Rows from block 4, named by matrix and row number. Rows with one number belong to one neuron. Each number is 500 + 50 x the weight over the matrix's rms, rounded and kept within 0 to 999. All counts start at 0. Numbers have three digits each.
# fc1: MLP up (model.blocks.4.mlp.fc1.weight, 1024x512), inputs 0-56
# fc2: MLP down (model.blocks.4.mlp.fc2.weight, 512x1024, transposed), outputs 0-56
fc1.559:544470503463514515497484483526493497493515511498527504511503484510479529500494518519500462466498499486494503508513515503479495497465500501503490494482470531504496528515493
fc2.559:514543516509513522505534592481516511478488534531497464497494562516564538521557501514502450473536536498496528549462472504551479455513493520495447494545538434475507496496561
fc1.560:483539485519478484499525453506501498505499519491510484507519551451497491492498532497516478485516515490512480535489484505465505498477481497479497482480456509488510500536480
fc2.560:529502451428509511497527556481441456502479550521480456523455578513510455484544513541459433454528506513533516483503456452460505467535489535448484446486489473518529503416539
fc1.561:487504500477546532513508474498493509490478528475497477501515498520525492502485487516493465500523462482499505486493484475506508505497496485532492507504468498522509483509475
fc2.561:523493499501484480476511512530530502531505483499562528472483519492503516481560507509466480461490452498505472481485455496542524432508471496461492508510458561491487496469537
fc1.562:501492507463488509471471511526550549492507513464461520510531521507504493495481451458497501504487515516489478500509522500474500498493491520497510514488499479472488507532521
fc2.562:513495497545502437501531502524531491449588460497473475488517493501558469482528465506452440519498452477454438484466508522514508505530474458520549563539452496482440471562494
fc1.563:493494540495498496487495528499537502527490475487481465537503503503490506551489514506480499468531482496520480471500486540501513475519502489503501517467509506486504502504483
fc2.563:495490481454536501484513559486541536440573465532529532468486421596516503514466436438503565537446498457491452462431545471501538490515421480558568506476512549483488488554488
fc1.564:439498483498486515453470479491482517542471523483503503504476539454529507500464505445482487503514476532497494481487481532472505535513485515496513474488492506503515528483515
fc2.564:443438493562451463394574496423479562484378519482561445474423485528477545565516529568546564479501502478543461522467480483452432549533433470488455458447575492449491555514560
fc1.565:501459438419462415446522499446535562450546547466479498548488521552535477491543575459436465503514643487532559464591533473515574499512426426508483504442436482511574509472467
fc2.565:394628597583498615524526471544447453515450498474604418535607552630578792579541531520587442637512634524353445539732515614549619517358474415535440451587594511441483519533449
fc1.566:470505536535471468495501517566492488517512508471503500551517487508496487486494500502500514534457501499472474522500513558489481490512481534518448505497498481496504494536486
fc2.566:518559534547531491479512520470462502489513508486537499452479520445531523522497456519523505441541457506515477505430498514502547531481568472488496482517467483514541444506438
fc1.567:522485466492475512503515499483487496497479474546485529497468500507505500499504497503498477523492479502504481511494497536490521539516496557480485479493464527483523520513490
fc2.567:482525482425566429502477398530538451493440516529493512478497418504487480510412470543513486496501394508517477510504482470504481486576499538601432439511452423488478468513502
fc1.568:497475504520477489480466518528509495515477533437481543516538486521526487486501493481446500528556491516512485459478493494482493518498527539486491486499483509493520478482519
fc2.568:387537530452516514505475484431504492499436464477474464458535511431547487507514565445516471523445527550549548535456514499484463457491405543483502579488534486485513422553517
fc1.569:164215554542698672052489504391522586614325615734272579485563757412269554407334418174328137757541326312387680369396539136452903658394371691693475177606487586594606953341472
fc2.569:514546476538518527490451509444451547411497527568454506474486528550404549570511524537532535499581443437516510465518463594460515506506490379524443447487521480526564530527424
fc1.570:502493497495519526505498488489526480491498470484494484543497509500485523495482496507471489498521500512517516513507510527510482484516523509507481491475494510506514510469475
fc2.570:440483541505486520494453524480511564535478477517523496494524480554508510554491505536468485516453482487486491497526485472518499486514445497492466491551539486481507522474541
fc1.571:490494508524539529506534526511522481502514525490477510530487540479488481496495538515497498481482522503518488498467509497476543499503483508483502476456498484499517530522554
fc2.571:490468493507472438472517486499490457465514481487501564536541516465464456537494504535514516420470510453476463489422486494532496491489494422509453471491534479531454519563453
fc1.572:512493472481499519513469519521538521518514513523486512490503485492486509512490485442492481498516441496507514502491501497494507467495507488498479487504476503473501523539504
fc2.572:476457432529532545514508530469551562465569512488555570495468500516487583502487465494464502468490464462463501567505553517441548546495494484548496516513512504502497473500518
fc1.573:339606672308488388365608537535591385608367572582440601690505628564438501515462429477314416542538441543466508380468566583343465676614599617568391209483542458568564613577590
fc2.573:380654393449590454597424505446483528506424636435478291557520468453459494438465373458585520554415414610665664547396628719577576705396437423419459194492486506588523497576415
fc1.574:505567589411443408335473501459611383607453503446547457481520550490473552455461503458354456574582499511588618498455580554434598577520616446559487403541438462503579595437500
fc2.574:402537456476491547445446372489468486505620614481381413493438533555459441390478400550509459595553451372569536465359511476641506450564467491585511451569391555405451521512565
fc1.575:475479514513517504512474502505496495500527475514454493540494530515539500506500503539519479500510555495495515474514526503498512485507475487471506509507502514483504519495468
fc2.575:447456502521505512416471510477449510468515513528523544486498465496556484504474515442477604569500511514396481520547535548468577492509484447600476435489521579526512536530514
fc1.576:545500534478502490490503463508500524551506533514480503571463509518489526539491509473447490523503564534454519512488441524490516525482461534502499520472472496494507526529473
fc2.576:519464629492458553586581557451522482472507471529538514491476419537476599454444504493585491613506554550514471533570509519492491499440524402515435548495497592477561498537436
fc1.577:493475519509529535489496497465524480511480513490522501494480531472515506475505476499455506512478453493507491506484517460521523493479523493508489459496485510530493523519522
fc2.577:508548426464514443429523436495479473475465556504491457541476491438514469500459520501439489501541472485473466513453472538488472509484514471516499493482444479493533504449528
fc1.578:523462498502506501506493495578492494506471494518487566504501501529502558489493488442504545531480477525472514479466480515512524497533510463539508480465488498533485504540440
fc2.578:512500472469537563454481373448492548517456502512538491596529559522589504536526531486430475506488453541494490507510477422461557554435462483517557592458581591482480523566475
fc1.579:531507546517519460395419428526507513552468528492513553440473532467529587423458467452494538465559569528548466530430477496495613513520539529505469437490482509597537436501472
fc2.579:610552407534453360413428445526397568379490522351476502576576531381557453536371446570386428475513418377473576498568466685551633603515622606372520533519481539540520639594403
fc1.580:492479471499526493498488493506484522511522510512479481506506504501510502511490494506504444510498482480530506494504467517485473519519500471512500542484483537478477499516516
fc2.580:530451480544464539510530468513488523562484477550460551497519536506491522521497485449456494565542481503533493545485529485486572516528587520529492488486526479476584499512441
fc1.581:482499545504483519496482490488509474522496490501503480504477557484499494521476472476499459518487506449489538500533537506469468504494491478538487496479503521489508493484470
fc2.581:506580473411565533375533510545503491458406555557491477527526541542465559464555505478563507544489654440480533453484514537536503493520421549511518484516490510558588532457524
fc1.582:513499493481510514486484497480500547499487527497494506505490508515471456494505495523510509514490489488490521474503501512477512488500492517496493472506482476478491516519519
fc2.582:486516489459469462456480502511552527530474473517489491468503532517518537527457447487572517473518540423460481502530524489535459534547533498579531502434495516487528527519443
fc1.583:497479517498482439507494514500500495500507512480480529506524500476481496541484509463491480517510504501517497494483501518498487541460530489481479461507504482523498496483527
fc2.583:545500525539502523416517518492526530539483490528495495427480482493532521487503475477540522480447506491472512557532575464495501482557500479522482564510503495549532498556504
fc1.584:488508510506533493491494463526492509481506499474509487459486485527519465506514527477470497529524507571540493465547486474510491493507503481474494493525499476490484535499538
fc2.584:528435485530477474539488445512485464590512494529444545509560520533483543501493554558510524511559538503534499526522541470442428513476511482555516482532451555551476476479453
fc1.585:464492797576378572499493412485358465548428543321430465400497487913524458557437486381350374394599563424521597655379602434479509594548404506588297370375248604342559625524434
fc2.585:538430599596566363619384549524636503474353644489276567461367531540425512565492471591525528608516374538459318465338676455372305660476642638640700460573477564553587589433457
fc1.586:507450501401543539402440437509558500491529483464496493489465513486512463501391527511533461547452506465455521499479553492435492578506522530512425550498491491483486570433580
fc2.586:354496498492477599520496437396477447471504384486544364466552378510516514415478452567520492460448489477426521501575462412529471564564370516468464494473576499452485462514585
fc1.587:482505471479533511474488512500465522514456510467530464519478450457475505480503487495497464477528483524495557505515509516501529493513512479512471492485493477502496505508528
fc2.587:484487502517590485441503519443520499492582495531512516479454467485472537517450501492461503513504546453483528528493529540489499520438505455507525517524511515453472539574503
fc1.588:514506458511485517508505472476529508509474514468510467524521491494495509530510496506476481480502522498467503484500485490526490506495484523538501515499470500483476501515505
fc2.588:474451472453483510537531472518499426539471504512506483455524566547419466498497531549523441414513479486487525541440550485511506513485528524459454509526545459494519487491427
fc1.589:487515519486488466492535535499538515479517502477531492499502517495500479511535519496472498510494480444501496501485495478489497489463522484468501463511457513555576541536509
fc2.589:487465560420511586559448505558490494559495492530479501512455515501575515424496549480459491561514505484524569455518532598485542519484487492521475489459552503446485509454532
fc1.590:488028366505576455000282457688999334796217217999171636646378789715063466754433399656068254587135788401458679196587293376194839835140719428080456402161206457581999999356518
fc2.590:470713554343638586445332326710704436498650573485251443494644351424454251462362389428493366469392613478429739521552540503495701591383690665571629557487443457657458499359530
fc1.591:521489505499472492498480488500491496540483496485500506478509509507499470505492521487517463483489509520466499516517509494484505509512484475519530530518510518489482501467461
fc2.591:540482510534509447511466502542506510486581450452511475450501500532450510503452517529500522501477493485556534448467514554502477514481522481562526441448442542437531509537460
fc1.592:501491554500510506480491530498539508500528509487522509481502510482501500527464498515498498540484525532517503448490485514491500498512508473488495486502479512480490526528544
fc2.592:484496504625562489564509467496566513489484462487481515487479445503529530520476483472549541469534500541500461511497483473500458471469493435512510442520504450530492479506506
fc1.593:506480540504510547504542495513472510515514511486474505483514509532510497468476484484505463463526495473548498502490474459496498530481497527512480470459488517486553490464480
fc2.593:512535511457556555510447478485487543534469471489562488567472554467471502521501459428507489519457459556544490521521526470485481517495557566545530520546526486551556545503500
fc1.594:519512532502477474502482476501498459485520521480485517496502483459511506509508508488484503471513498492548495508492517504469516486489487482528490493490478504487519486509483
fc2.594:526477458468423433507435495539449583522528542510549522525486606585469543464567584498542486465516559502543540517556472508540502473511513513439506477461555505476501520502502
fc1.595:494484495524501491507501523543576512493497496477505512542500534547507507521509496499507512521532510515484526500508516518502511494512444487520508505519470514460489509535474
fc2.595:483538428482520501479547546458508471538458500503454532458474527564576445503485393512427490473464497488474516501562530404528517583469523562542526421518486486494475558436555
fc1.596:468489497503512513474480463522493498492515497480512527491518517506494481525489515507496470482495508502536513502479476491464540502481486512477490483463500494507494492488486
fc2.596:551458516489478427513549524482421612413522524457493526557492526512581551484517497486542514517592500474430442442522510456520451520460518495341482438501485535601500521602596
fc1.597:492524553475487493491489458488523484520423488482467539474475519448505508501485503520518510545492539489477490517451462485462499512528496481495507484506490484517542508474534
fc2.597:524482502537448448535535473470464450524489558531446448434536498520521493451506459511453553433537441474543481556487478577490475544508541531542488404475506538484543484468504
fc1.598:495521490507533484470482480471505490504499493502503473529485497510465533508500521462523507512517474521494556530504513510468503496523525459530473478530502499444504529514515
fc2.598:485488462386474510470542547493489443532537522505465486537504487477408510499450535462481512537461530572481543499499486572492453544497487564494545546508480489524480505442444
fc1.599:494486477481459487502503489509485504532513499506487509481466499510468488532497495502473453523522516507509478503496513488532533514516484492475492533465491528511521524472508
fc2.599:505515564517521454438475509513447562404514489490484520488505464535493574450541567524509489546479445507539551441504475519480500457493474470497515552540539546430525443480466
fc1.600:472504529469501502249491432591476537547487534394553537535430633390515540573601518476435287600520508589576660463401367450404760688391536470558351444624457344508505730617584
fc2.600:467541476447449425597502560436550606606744544520548571454490570598474399409526574364459471471510365483546385477371497488417673496621649425424483483515487443447552465451376
fc1.601:514502483496474481507525458502451520490474480484489517500479525512484527527505508495478506452506543522483490518532473490525488522487486491482509495459500506467533498502545
fc2.601:575565490493478476484552538520403538528470540452463455550482580402506507544459480442572526524484467502479480450498419493500452536487544542486487432507463491574530559492529
fc1.602:464465527493500531520481451525474485490507514502450494477513475531471471486519478525514483501493485494533455522513516507464515516504461521537471496500489506478510492471553
fc2.602:470536505492487454441512523551474544478505479454488480543561568470448505463545470507490507492410393483489487522470474470408499538470482484448525491469488495516454505431535
fc1.603:482510510491504496497482494483480490501524457474457488512494493504493484509502497491466512535524484513531502485534510506521509487491488491528516504466481481495527497480516
fc2.603:507523487540495416571447504518565519507528558565475522504477497516532481478492438474468523499511532431518556486444529452510465529481519446578483520458468505464498486481525
fc1.604:475478509482498529483502505496494484491511473498511540495534497497510464484455465517493466516488499499495521494507513501488525499485505516499488484522462503525501504452504
fc2.604:491553451446537521463511451557475552473471493511524511516532514525449463526487476489465510495448461515465439500493503487523542545443515436499541532494488463556490474513469
fc1.605:476460532508558568383510541516435541514490586429538465394513532575546548533404567522447510445565415558379571444452457552495457546368511535456400377516354531526551689438520
fc2.605:570446489542428382517475423548484551569508489511527556467569541554544632448475598651492515457471412591413338567556454611591518497446552276495560570549510538451429460534393
fc1.606:496477497485488503479487485482498488544490515497453519473500502500499530496464457498483492484481516499513507487522494464495515490499544536476494500495479525502514520523482
fc2.606:470509548467516466582437420471552545523581492571550470475507517517437512509418494476451502505447579462531501557511488512428492526435514541492498582588497441479472495556491
fc1.607:471470471470527470474530466472509481484498471521495505538498517502508503490503505464471492501512521490513486483520491482477495521494508513481513515508504551497497493487504
fc2.607:476543515484475442513481465542520513509458474529526469503535483503509533569480540485554463548508499441514518536549515564528547440548494474542435448471515467481509469442491
fc1.608:489481502527490514502514496503481501519491493484467514487486532489483500458490502504494507478491504471492485483494507477485541527492530529485477482474492535507552496525480
fc2.608:470538514469532478484446496506492492506497500507494534446501474505507436466445429465484525493502531488460521501460512503479517491507524568555517483512516490508479509516475
fc1.609:489490491494476483526496492509505507504501509474515525524525490502484511527507487492468476528498503478480572496478496511474544489499523528498470496508479488486471513512496
fc2.609:513486523523421527495494512468523481496534435507509461505548539575464498500434486455529531489485526496515495479537568494537516488503511505510485553507495458509505463528418
fc1.610:504507497482523515507511517508490512498483499506501479512502497499464471529484490466477497494528495513497522506456517503495541481487519500470453513495512478479474513503518
fc2.610:525472516458568533473562514465497500491539462498550526462489465554472550433501487510472550426473538449453540475435494496493517556440451467583466496504506548483529513475466
fc1.611:484471511487501528490513504494513492487504524511524496473499516497458512505492470521512499500472513487552507495493502493532538513495490497478502479496502471520485498506443
fc2.611:560463456447457495507429491487479524467508525454524535541521623454541519516525468482565566465502517529500502432492456539526613548467545437474539504484550468523495531471519
fc1.612:485509486507520495499507514477515511501478488508500493497463488513526500491514498525499502507528514523510525512516477528505525500471490458472491476526493479484482494516508
fc2.612:507542483509502522469534523484500497488520468459514473457426480558515530476460525543465486536507532432416469504454491480496528491490510475519496522495528494499530464501495
fc1.613:377600496454603489209422502632646518478546518386547586490500526409574139440537406406211526741536522681652551553599439437397620428486550709630421474511505491483636684404550
fc2.613:450552483393495455497492532474522487509430518445364512571656515438619536492504486524521467577627434461442580603537470482504626456521435558646447474483539506502580640581533
fc1.614:487457533482488529486508528497493500471483501492521513457514476514461483506462528493478502522514484537516533518522498520496465532514491476471467458445504538517491501461488
fc2.614:459582512459540510524474526530517542487507462475510527484481546501555433514547559451507573488448473485510464478447484460526492492504474537541417448466517492528514492516487
fc1.615:459487532494500463482484502525479526530499503490488460503462482525486487503531487505522490528533505493499500476511525510449504541493514517494488460551495513472522493505527
fc2.615:511493514495542516538481455448487516495498510477503496522629544528542477481544509565529538450519408533453507457516405558496496515486466506531548430497554533512478499526469
fc1.616:399444609548467538428461464520519443567459482499494554468516532503528466520516465472448435534543566512472559577406467480472525545484572489530449482454474503518554583539423
fc2.616:512417578522640547472525556477436403496556450513550531499490454499459506622397509532537565581442452472408529451655559508448452479513587507601546466507539605530470468519375
fc1.617:506477514496472517506501524502515538499518502495508485508526525493502489488501496486457501496481491523496505509462492491520530493533526471495466436499450547482545517530501
fc2.617:456412451552471514458501493472467450488513501555483445510489499568474509502553543467477513480522483472506507494466490448528500552479502395505482447480533526496507499558547
fc1.618:442545533384556582406454523466570577481476428463473439530424517477511533431549522503459477457562460461490573501487561467439489527429460493446360522522519514572540645449529
fc2.618:610442384539506467456600445487518323564458445560471511543535624501417480603477546535502439509416472463551502466348453533422413539588510408527500443438481569564544464436495
fc1.619:554478515449490501449499521506530518543485532472482470471495486498489507533471495471487455507523525476538510472493527536483479513478521474509508460468461484496491533521510
fc2.619:531415540509483531519555472471507509504510468518477439537557425489429487564487458479543518602574510462522507527516512541421446558443556480516532402509448527543448496483524
fc1.620:440416603325552543237417452622574560636433548448456473487483534568409418457346527424402417438607501612545569485448556450500594565401493467604445430267410468575421645391519
fc2.620:435480368410475466497325562500586408415457437459576419451643499468503525521499556423651555505520513606521663379470514308550560419480376488437468510459617521490378480528611
fc1.621:505462528509490500474517495480473520555514525475500516460498544488484460510473520520529500505510488530500485514494479454514510488456504524461484490461504478517514533432507
fc2.621:528470425480450529448513519472468466462528464455525524522414493502517540521505440467531477492520487516480514487538469529554505543492532534493533493497467506575496569544533
fc1.622:503510543504501467500473480492491513537482508477538524511509461481506512526458537498474482541487482496505514541503502551510507497525491487486517491454468501511502515511503
fc2.622:441540463493493449502493501438520472501504526491514546491561537531526546491468467485414515491465480525479583507460479512465579458516380549465415475457482540469502452523549
fc1.623:476504488473499496481490530483489465488518478545481507497502497535471472502478522501478530485508511515497518519477503464505509523496517490468495466476500502516500528516519
fc2.623:464462514499436555555495518519463548385473538498539490507472427520471496556451464551507554511495480470536466461572478465568450527482536399482472449503545549502490482535552
fc1.624:505520480481533497512476512502467498510484514506513467484487539478467504480520550497467488494484493483503501510470483501493531543487474505489496508486498476533519528536507
fc2.624:517450518407530483504521451503482479481478471561483486514501551535460486486532553505516545478539501539460464443512501525533493519508538468476431464489537527521492520486517
fc1.625:469520464506522508488483507499517495529490456520460526542477514502512483505494511491493474506507497504547528525462474510509499512471508497515463459472510461502496471489507
fc2.625:439587530523477486437575497545501504495396529467425420518493503509471411546420518506549527533495451509485499465501458512566510528481535505496468422519572545485484485511501
fc1.626:497494520502530517496506517495532521487511487514465506492522493489524518521461505515507513491466464485491519486517521492478500488526517511497486480482494519507502511513501
fc2.626:469500517485521461472486544547520527486549473521461474497500451496437468501431509452477516518467499504431516482494478553432447511494527505530487531497574511426448494509468
fc1.627:457526553488509493492528527503532510492514484461487520480501525542484492532442486495507496509481508537499507477491563520473509517496515521510497476467477499495480495526501
fc2.627:500435442511415520523448541495492562497506552512510525519514592492496546486506581463546512455542517496484529492507498526548502496500519455519443482492546562477473537496446
fc1.628:494487553498487517477519515552452465515492506485492484467453565488501478499521537506511486532472493537522509524483512514495526522529480480531512473473520532510511521451530
fc2.628:471506490450532461489509491404492468545530473497521560506507536561502550410477584449534528564563480449529518479522483545470420470484495461501480552490494545408466523512436
fc1.629:476496507520500504501480508519489495545505491518504507545501500511496473545506524513488491485491509499519537479506482497481497487501500533502479460510473510484493512514513
fc2.629:442510528562483479485479489566566557488464495494461545514469511450546483447471506468529566475547450510491487498488485509489570501466471503538498456495544486484495448522472
fc1.630:506484533492503481483467497498470485509448522496491542498504498501509495478496516512485490525490494508495491518496477495507520561507529483517501449516522491525500509482501
fc2.630:465484517427507468525469550527458530486502524491543512558546526424496569507541535489507515501481484501423555448424514493473500523493528503547491477507497494509463480524497
fc1.631:506517478517503478491488495481494499511455540525493497519477464503512504479516501472476504487531531498498511534482501503469546485488513537487539480518510505464510495499529
fc2.631:500519522539551509487494508447411490517461508516484525532477498460532465444519528413463548496515463500545488449510484508446453459575495569587517510503534481492550438510538
fc1.632:491485497483519529500513496510485479524492499490519488539507496514496510495543488520474512465522500534497491480469504500503523507497496487512507496488515494485486526463495
fc2.632:438434533469505521511457511496484502507515501419572547525546515488499611493489534600546490500456430530432504503527493516552486497434469483543473537501529487488465477542551
fc1.633:486488538479465470472506500505487511482492492497527503488485506497499515506497500508506513529488538505515543522474501537479509502511489447486492467507503506472533489510496
fc2.633:455486509493510533500519535574521498511539522507492494504491520544490503491429550483466548504500501489514550469507442508469557474568474546564527421496481533497560541515526
fc1.634:451490522477467506509477483507512505506545484496474556476458500500475479511517497521531494481508516474524541474498468524529502501510460500508494509519501521507503534488484
fc2.634:537542486561505466461556542600460573504533451542460493502501576508488499428549529423489604536544511533540499492440527486496574527514487463495505494429531439560512504489514
fc1.635:486490470496474473501472499517529543522478485504510511505491534499504491548485497525486486491505493485530488451505521490488494488491483483468485479462530515494549517542512
fc2.635:473444463526484498435433589470489536453513489456534468509484518560568478481468523497468500517532524460471543514479462484513543505504540479474489452465540515531560557518513
fc1.636:482523459494518470479523501506522527476495494488513530529493497502493527489517455510465468514555483483483518457481484510510540523498488480525458430511511491497537515522501
fc2.636:440546495475548448422471486524497493540459548488488492591522499469501517554468513512552590483510477546506478553406441513558538451479518501467444492522507533433507486528501
fc1.637:437455538396486390376482390480481609505462526510557394455481528514534511558444496384463314567491427479557582381578457476427620587525557536586526432540450434486546713445582
fc2.637:572484653591580515550582355484502322403276688698636730302000613912171653728549726666228544553194574406512620394560511860677149676544543246460243467477715453557528708651332
fc1.638:508471466490506485453506506516488532532435491489514526482509465480487529497522514496508487499530491506517515481481473551526524495494516478498473508478498482512501477505501
fc2.638:461561569490575545512566484517495528451423519519464499474459486428446445532509530494463426532517574504491554507504486474478461553496517532543480409510549482435462463516501
fc1.639:455497483498503519491528491513516453495504504483495537512485456509521447489516505520465503513495482491470479488477487469493511525488500464515479488493495498508505520519526
fc2.639:528435492456494485445436512518465470431493455428554469523567558547508512481541496561491523498491515533499512539502471531548544489505478488443504592525443515471533451484503
fc1.640:496495500504483473498477481492530528486473490463470482505496504500507509505503539506499491475519482504487477497496504549510490514494485535532476499482510490520502503497503
fc2.640:499551483494509526528518503526474462500439561469504426532499460484444493499514458449490492598502516578455568426542495469530532521500509559455459433474542431478477446485551
fc1.641:488508511478525559465493518514489489491470506495483519544496467521481492503439479508488476490468523481498520501502553491500499501467493479491470466478484523523522505526473
fc2.641:485538512478549510434470470464515536509508502469525469544530468516528475517484476484452534519538443510506449493465503467430483517536524499431452480483481478551516516509494
fc1.642:496481531438496518509536490512509506540500496503488502498502504520521485536511489504500473517521544478471522502481510529491535476476477492499486520505503538484522513463516
fc2.642:496493500463471483524460516563404513511534471450465483446526507540501517516533484521537494463523496427495483432480494495468495484460548475514472458512492533495549554484503
fc1.643:466548703435566377380511329632619480435480350287575353280544501604320428480460602501483374514572636563549554449487501587622502711450371502507605378493421510590501669457522
fc2.643:498195410483499319553631497623445545750276604370685509438225416685281408626449368691825833506529460276361372581740615391563328618701828480704733461431444351394627490521526
fc1.644:475517500481502509465504497508519488499460553489547519512482498498514510503493520485468497524506504510516488483491536455483505521486501484483490471483512492468534520528491
fc2.644:515457438449502494466428486545474458482553551537505505534535549489495504527515518555453506508532562537516440497465494531475564514537576488489501527510451478475526509444444
fc1.645:599478454365628482282541364450553643476426456414403376435465460480479576495390527475357361472706680538492542510425480405496602665452466476497405404597461507427704705492518
fc2.645:571416565523353406461540386467514404685489587509431589394876472610680229373553692371760675353710563470585514423449449480606650507530522467373404696262504730433653688402517
fc1.646:499476507517488491500509511482503501485512500502478484465534493480488489518519487479465498538498525526521530481524483510489499498503467475476533491501500484505541478482523
fc2.646:501558500460530457535470518468482500567493446488457494449499490521498558458512484575515488487498539471467528538459520547436435475449513462559507427447514470520497476475517
fc1.647:516478499492474541529511493520511474541487504469492483492505493489532468514538535531526491488467515512484510506454489528504503526476459503523509475446490486455501494493492
fc2.647:461510467446482451533515530449502464558497545543512550493500552469532480430458528440477549395496468497536501520490514468470523467488439529498453462490581466499478479518565
fc1.648:493480536499503439461490500490533494537461520497471526494495494472534527485547516463506514515503483489536537536500527520504491531529494493522502473478523497520518523497482
fc2.648:485459476464540517470508500461491504532475486475480505429494559472545437436527471528408504521543470428475593459482496458494487573398504546506482560480417475478487481505496
fc1.649:482503485521471514519518511523509487501493518504520524492471495522505524508504501441486482496515475454522503498480523515524480540528523499523498497496471529456528526505496
fc2.649:540517515512437503457416500505539495478538500487577511472520490563536543463483556489513501492509453557498547569472473514535548443529505507521460562499530530447529451507509
fc1.650:433528496476462493468462550489493493494547493538471498565552523540532536488486492545487483493509515524497508482520457532506510508472506485497501440513518508500497501509493
fc2.650:475481459520350494445579560513554458517484457454427444541508539504435503477503519574604509535521567422495496486489510437506530519512554506457428487537492529575513434498437
fc1.651:491457525526530497503538491539513495486500482483432491469497520482457507498506489510488500500482509466528491500498489492523509529477515517499484495479494514499505511482501
fc2.651:460509540484520515529515463524473481476475561499482482572492529501499537484498512512484462524501523527499549470552423484461458484529503546472429527511547481436489501508519
fc1.652:477477486510511495505496465495510494474450492491516517530539526509480524530501460448498475476518523499474482476471515493514513521477492497486514480493496469459494493493529
fc2.652:484464455530493485527511482507543534534534508546490504546513487506484496552423420536486496466503527515504521516538581443467494525506497443483535487441537488493423568482465
fc1.653:315447533388653465351469465602435497514489425456455516415483497495498518498416579465374439475539614509689550399513505522447452451485552483452489471393395531525572661627601
fc2.653:506592512551366469518456502538558605369518581575499534528422474607448518461512337412461473326592537551528558413601395566487470451663616454529437495519449583524544453471374
fc1.654:386421459439638589284561269449490566406372458456486477541653526405470547555355472398412460473606520541584643428600445594411532492532534502623460526311459432647641583641480
fc2.654:487489429494341479423498527327506443279696519401646535440708432622499555544415790578357403323246322386549490370549739801525428581459721462276562406610623354365590469419329
fc1.655:487495507481495482476530481536506466501471488481493486494507542458498544498489510496493485516488498476541499514465494502488494517515524530537487488509487534479526518539500
fc2.655:474438554524504558536481496556534502515478544444535451548432452453544477494452427554483481500547504511455462517568447512510560505485542510555507482518507507540456609486498
fc1.656:512445499492513514477513469468507488494500538502489525527492477512472499487502490503494461486483472538513486499532497479502543541505479469508505521483509505470520545490508
fc2.656:477470537388503480498457525551526517531484550489523528485502501529449506453478483522554489474475466504438537457473509574465486509475506476552522438533529500479493507444526
fc1.657:517489558486493536491500491486514482513477481555489479532443521489491518524516532457490498487518468500540474469486462486482545521509517500558509489498487493477484527508551
fc2.657:448475524408533513499550543520427462444395532468411545516548551487511477365521524526561485528539486473500541466603472462523512485516463454553500465506513501493530464545456
fc1.658:513492485466517488478482492533494510513455522476508539485508501530514528487500525441493489485509485483506480515473498531441517527491515532502471473472491473524513490486535
fc2.658:553521481462550472518554471496563485485509558500464554522467563446447420474519470467494485491509395500556545445503482430442509573506551550561520510537498500465440467485512
fc1.659:493515458521483483489494515496496543540493492511516512512494483451513502536479523550467515482525518503493532488499519513504490497485508528492496475480462493504491491492515
fc2.659:484458524460510449467527532503511493501480471489498485453427521530508559524417494495471475496486478525480491474547552557531477480508538517566512466468510571499531458496454
fc1.660:481503483448531513474502460484455494530499480492498515512526492526489483481473517486504480501495515565497499472445452515460489530469506520509499468488515484513494505514524
fc2.660:607507492604524519519465489509535560530512556482494525474426481544502481502546517518544437524487516523532437466449469561464570478544553446500498446508517508562533498498502
fc1.661:501489527477473500500493470489485542481470505443498497500531524506488466526482539521480502501498499489491484500507522501516530499489464464484514484500514493503504515452471
fc2.661:531463461448518502471511511492518509562520541531461512503544548485586511500556457554438515464525487466501502495535485462454530476475463484508514474486425454542483566487596
fc1.662:483509495508479491486508493500513493533537508492489489496475469545507523493465465514510487498501501515496501502501516514532509511484521498515496526526487515476521523544507
fc2.662:485464489469483496473496501514494548400553503490547504531505522533538511481562529470462522473511458487507473424482379536523457515496539531475500528560509466484501532456525
fc1.663:273384516113446431056588559748453480530283667380563656882567471601399586453403694257234256447492634474446725655224846480537738532355798235526486436512477806408497999595585
fc2.663:577603482213621464440512371512464366449466588552465550498591562616652427471460452531609587493351374528740481362512381518567445707448386585527478686392419443545447503601374
fc1.664:439479510507500442460486431490469501537428542468501520506509557472466531516499518447482477537506518552509553522484428557476503492491481488538483477524453512494500499490499
fc2.664:538516539472517411442492457590466550470522490512461502497403505527590586516557481519425456532486432518485495473420505456484499491532458434505495457509488493533445530538555
fc1.665:515496504504485537506529473499532512499499511502500505513510471486480458520487481494486486519464490513520527512465500498514463500473519530543493460496471500494529498466497
fc2.665:549505440507543573479531526538488484554520510478447517470500510475435445564481538421471543516490512534536469442464491539510533457528450481505498565465470472560510484480509
fc1.666:526485494487493461478494492509493501535475506501495507522497510506473513472480517470505480493509519509520519513517533512447503503510515522484491504490477499495503504529477
fc2.666:484477527516435445509503488462468546465473538539477490543533482523538531512572526579518512493529533476502541514486513492546514501498515464414485480494553541495453494520471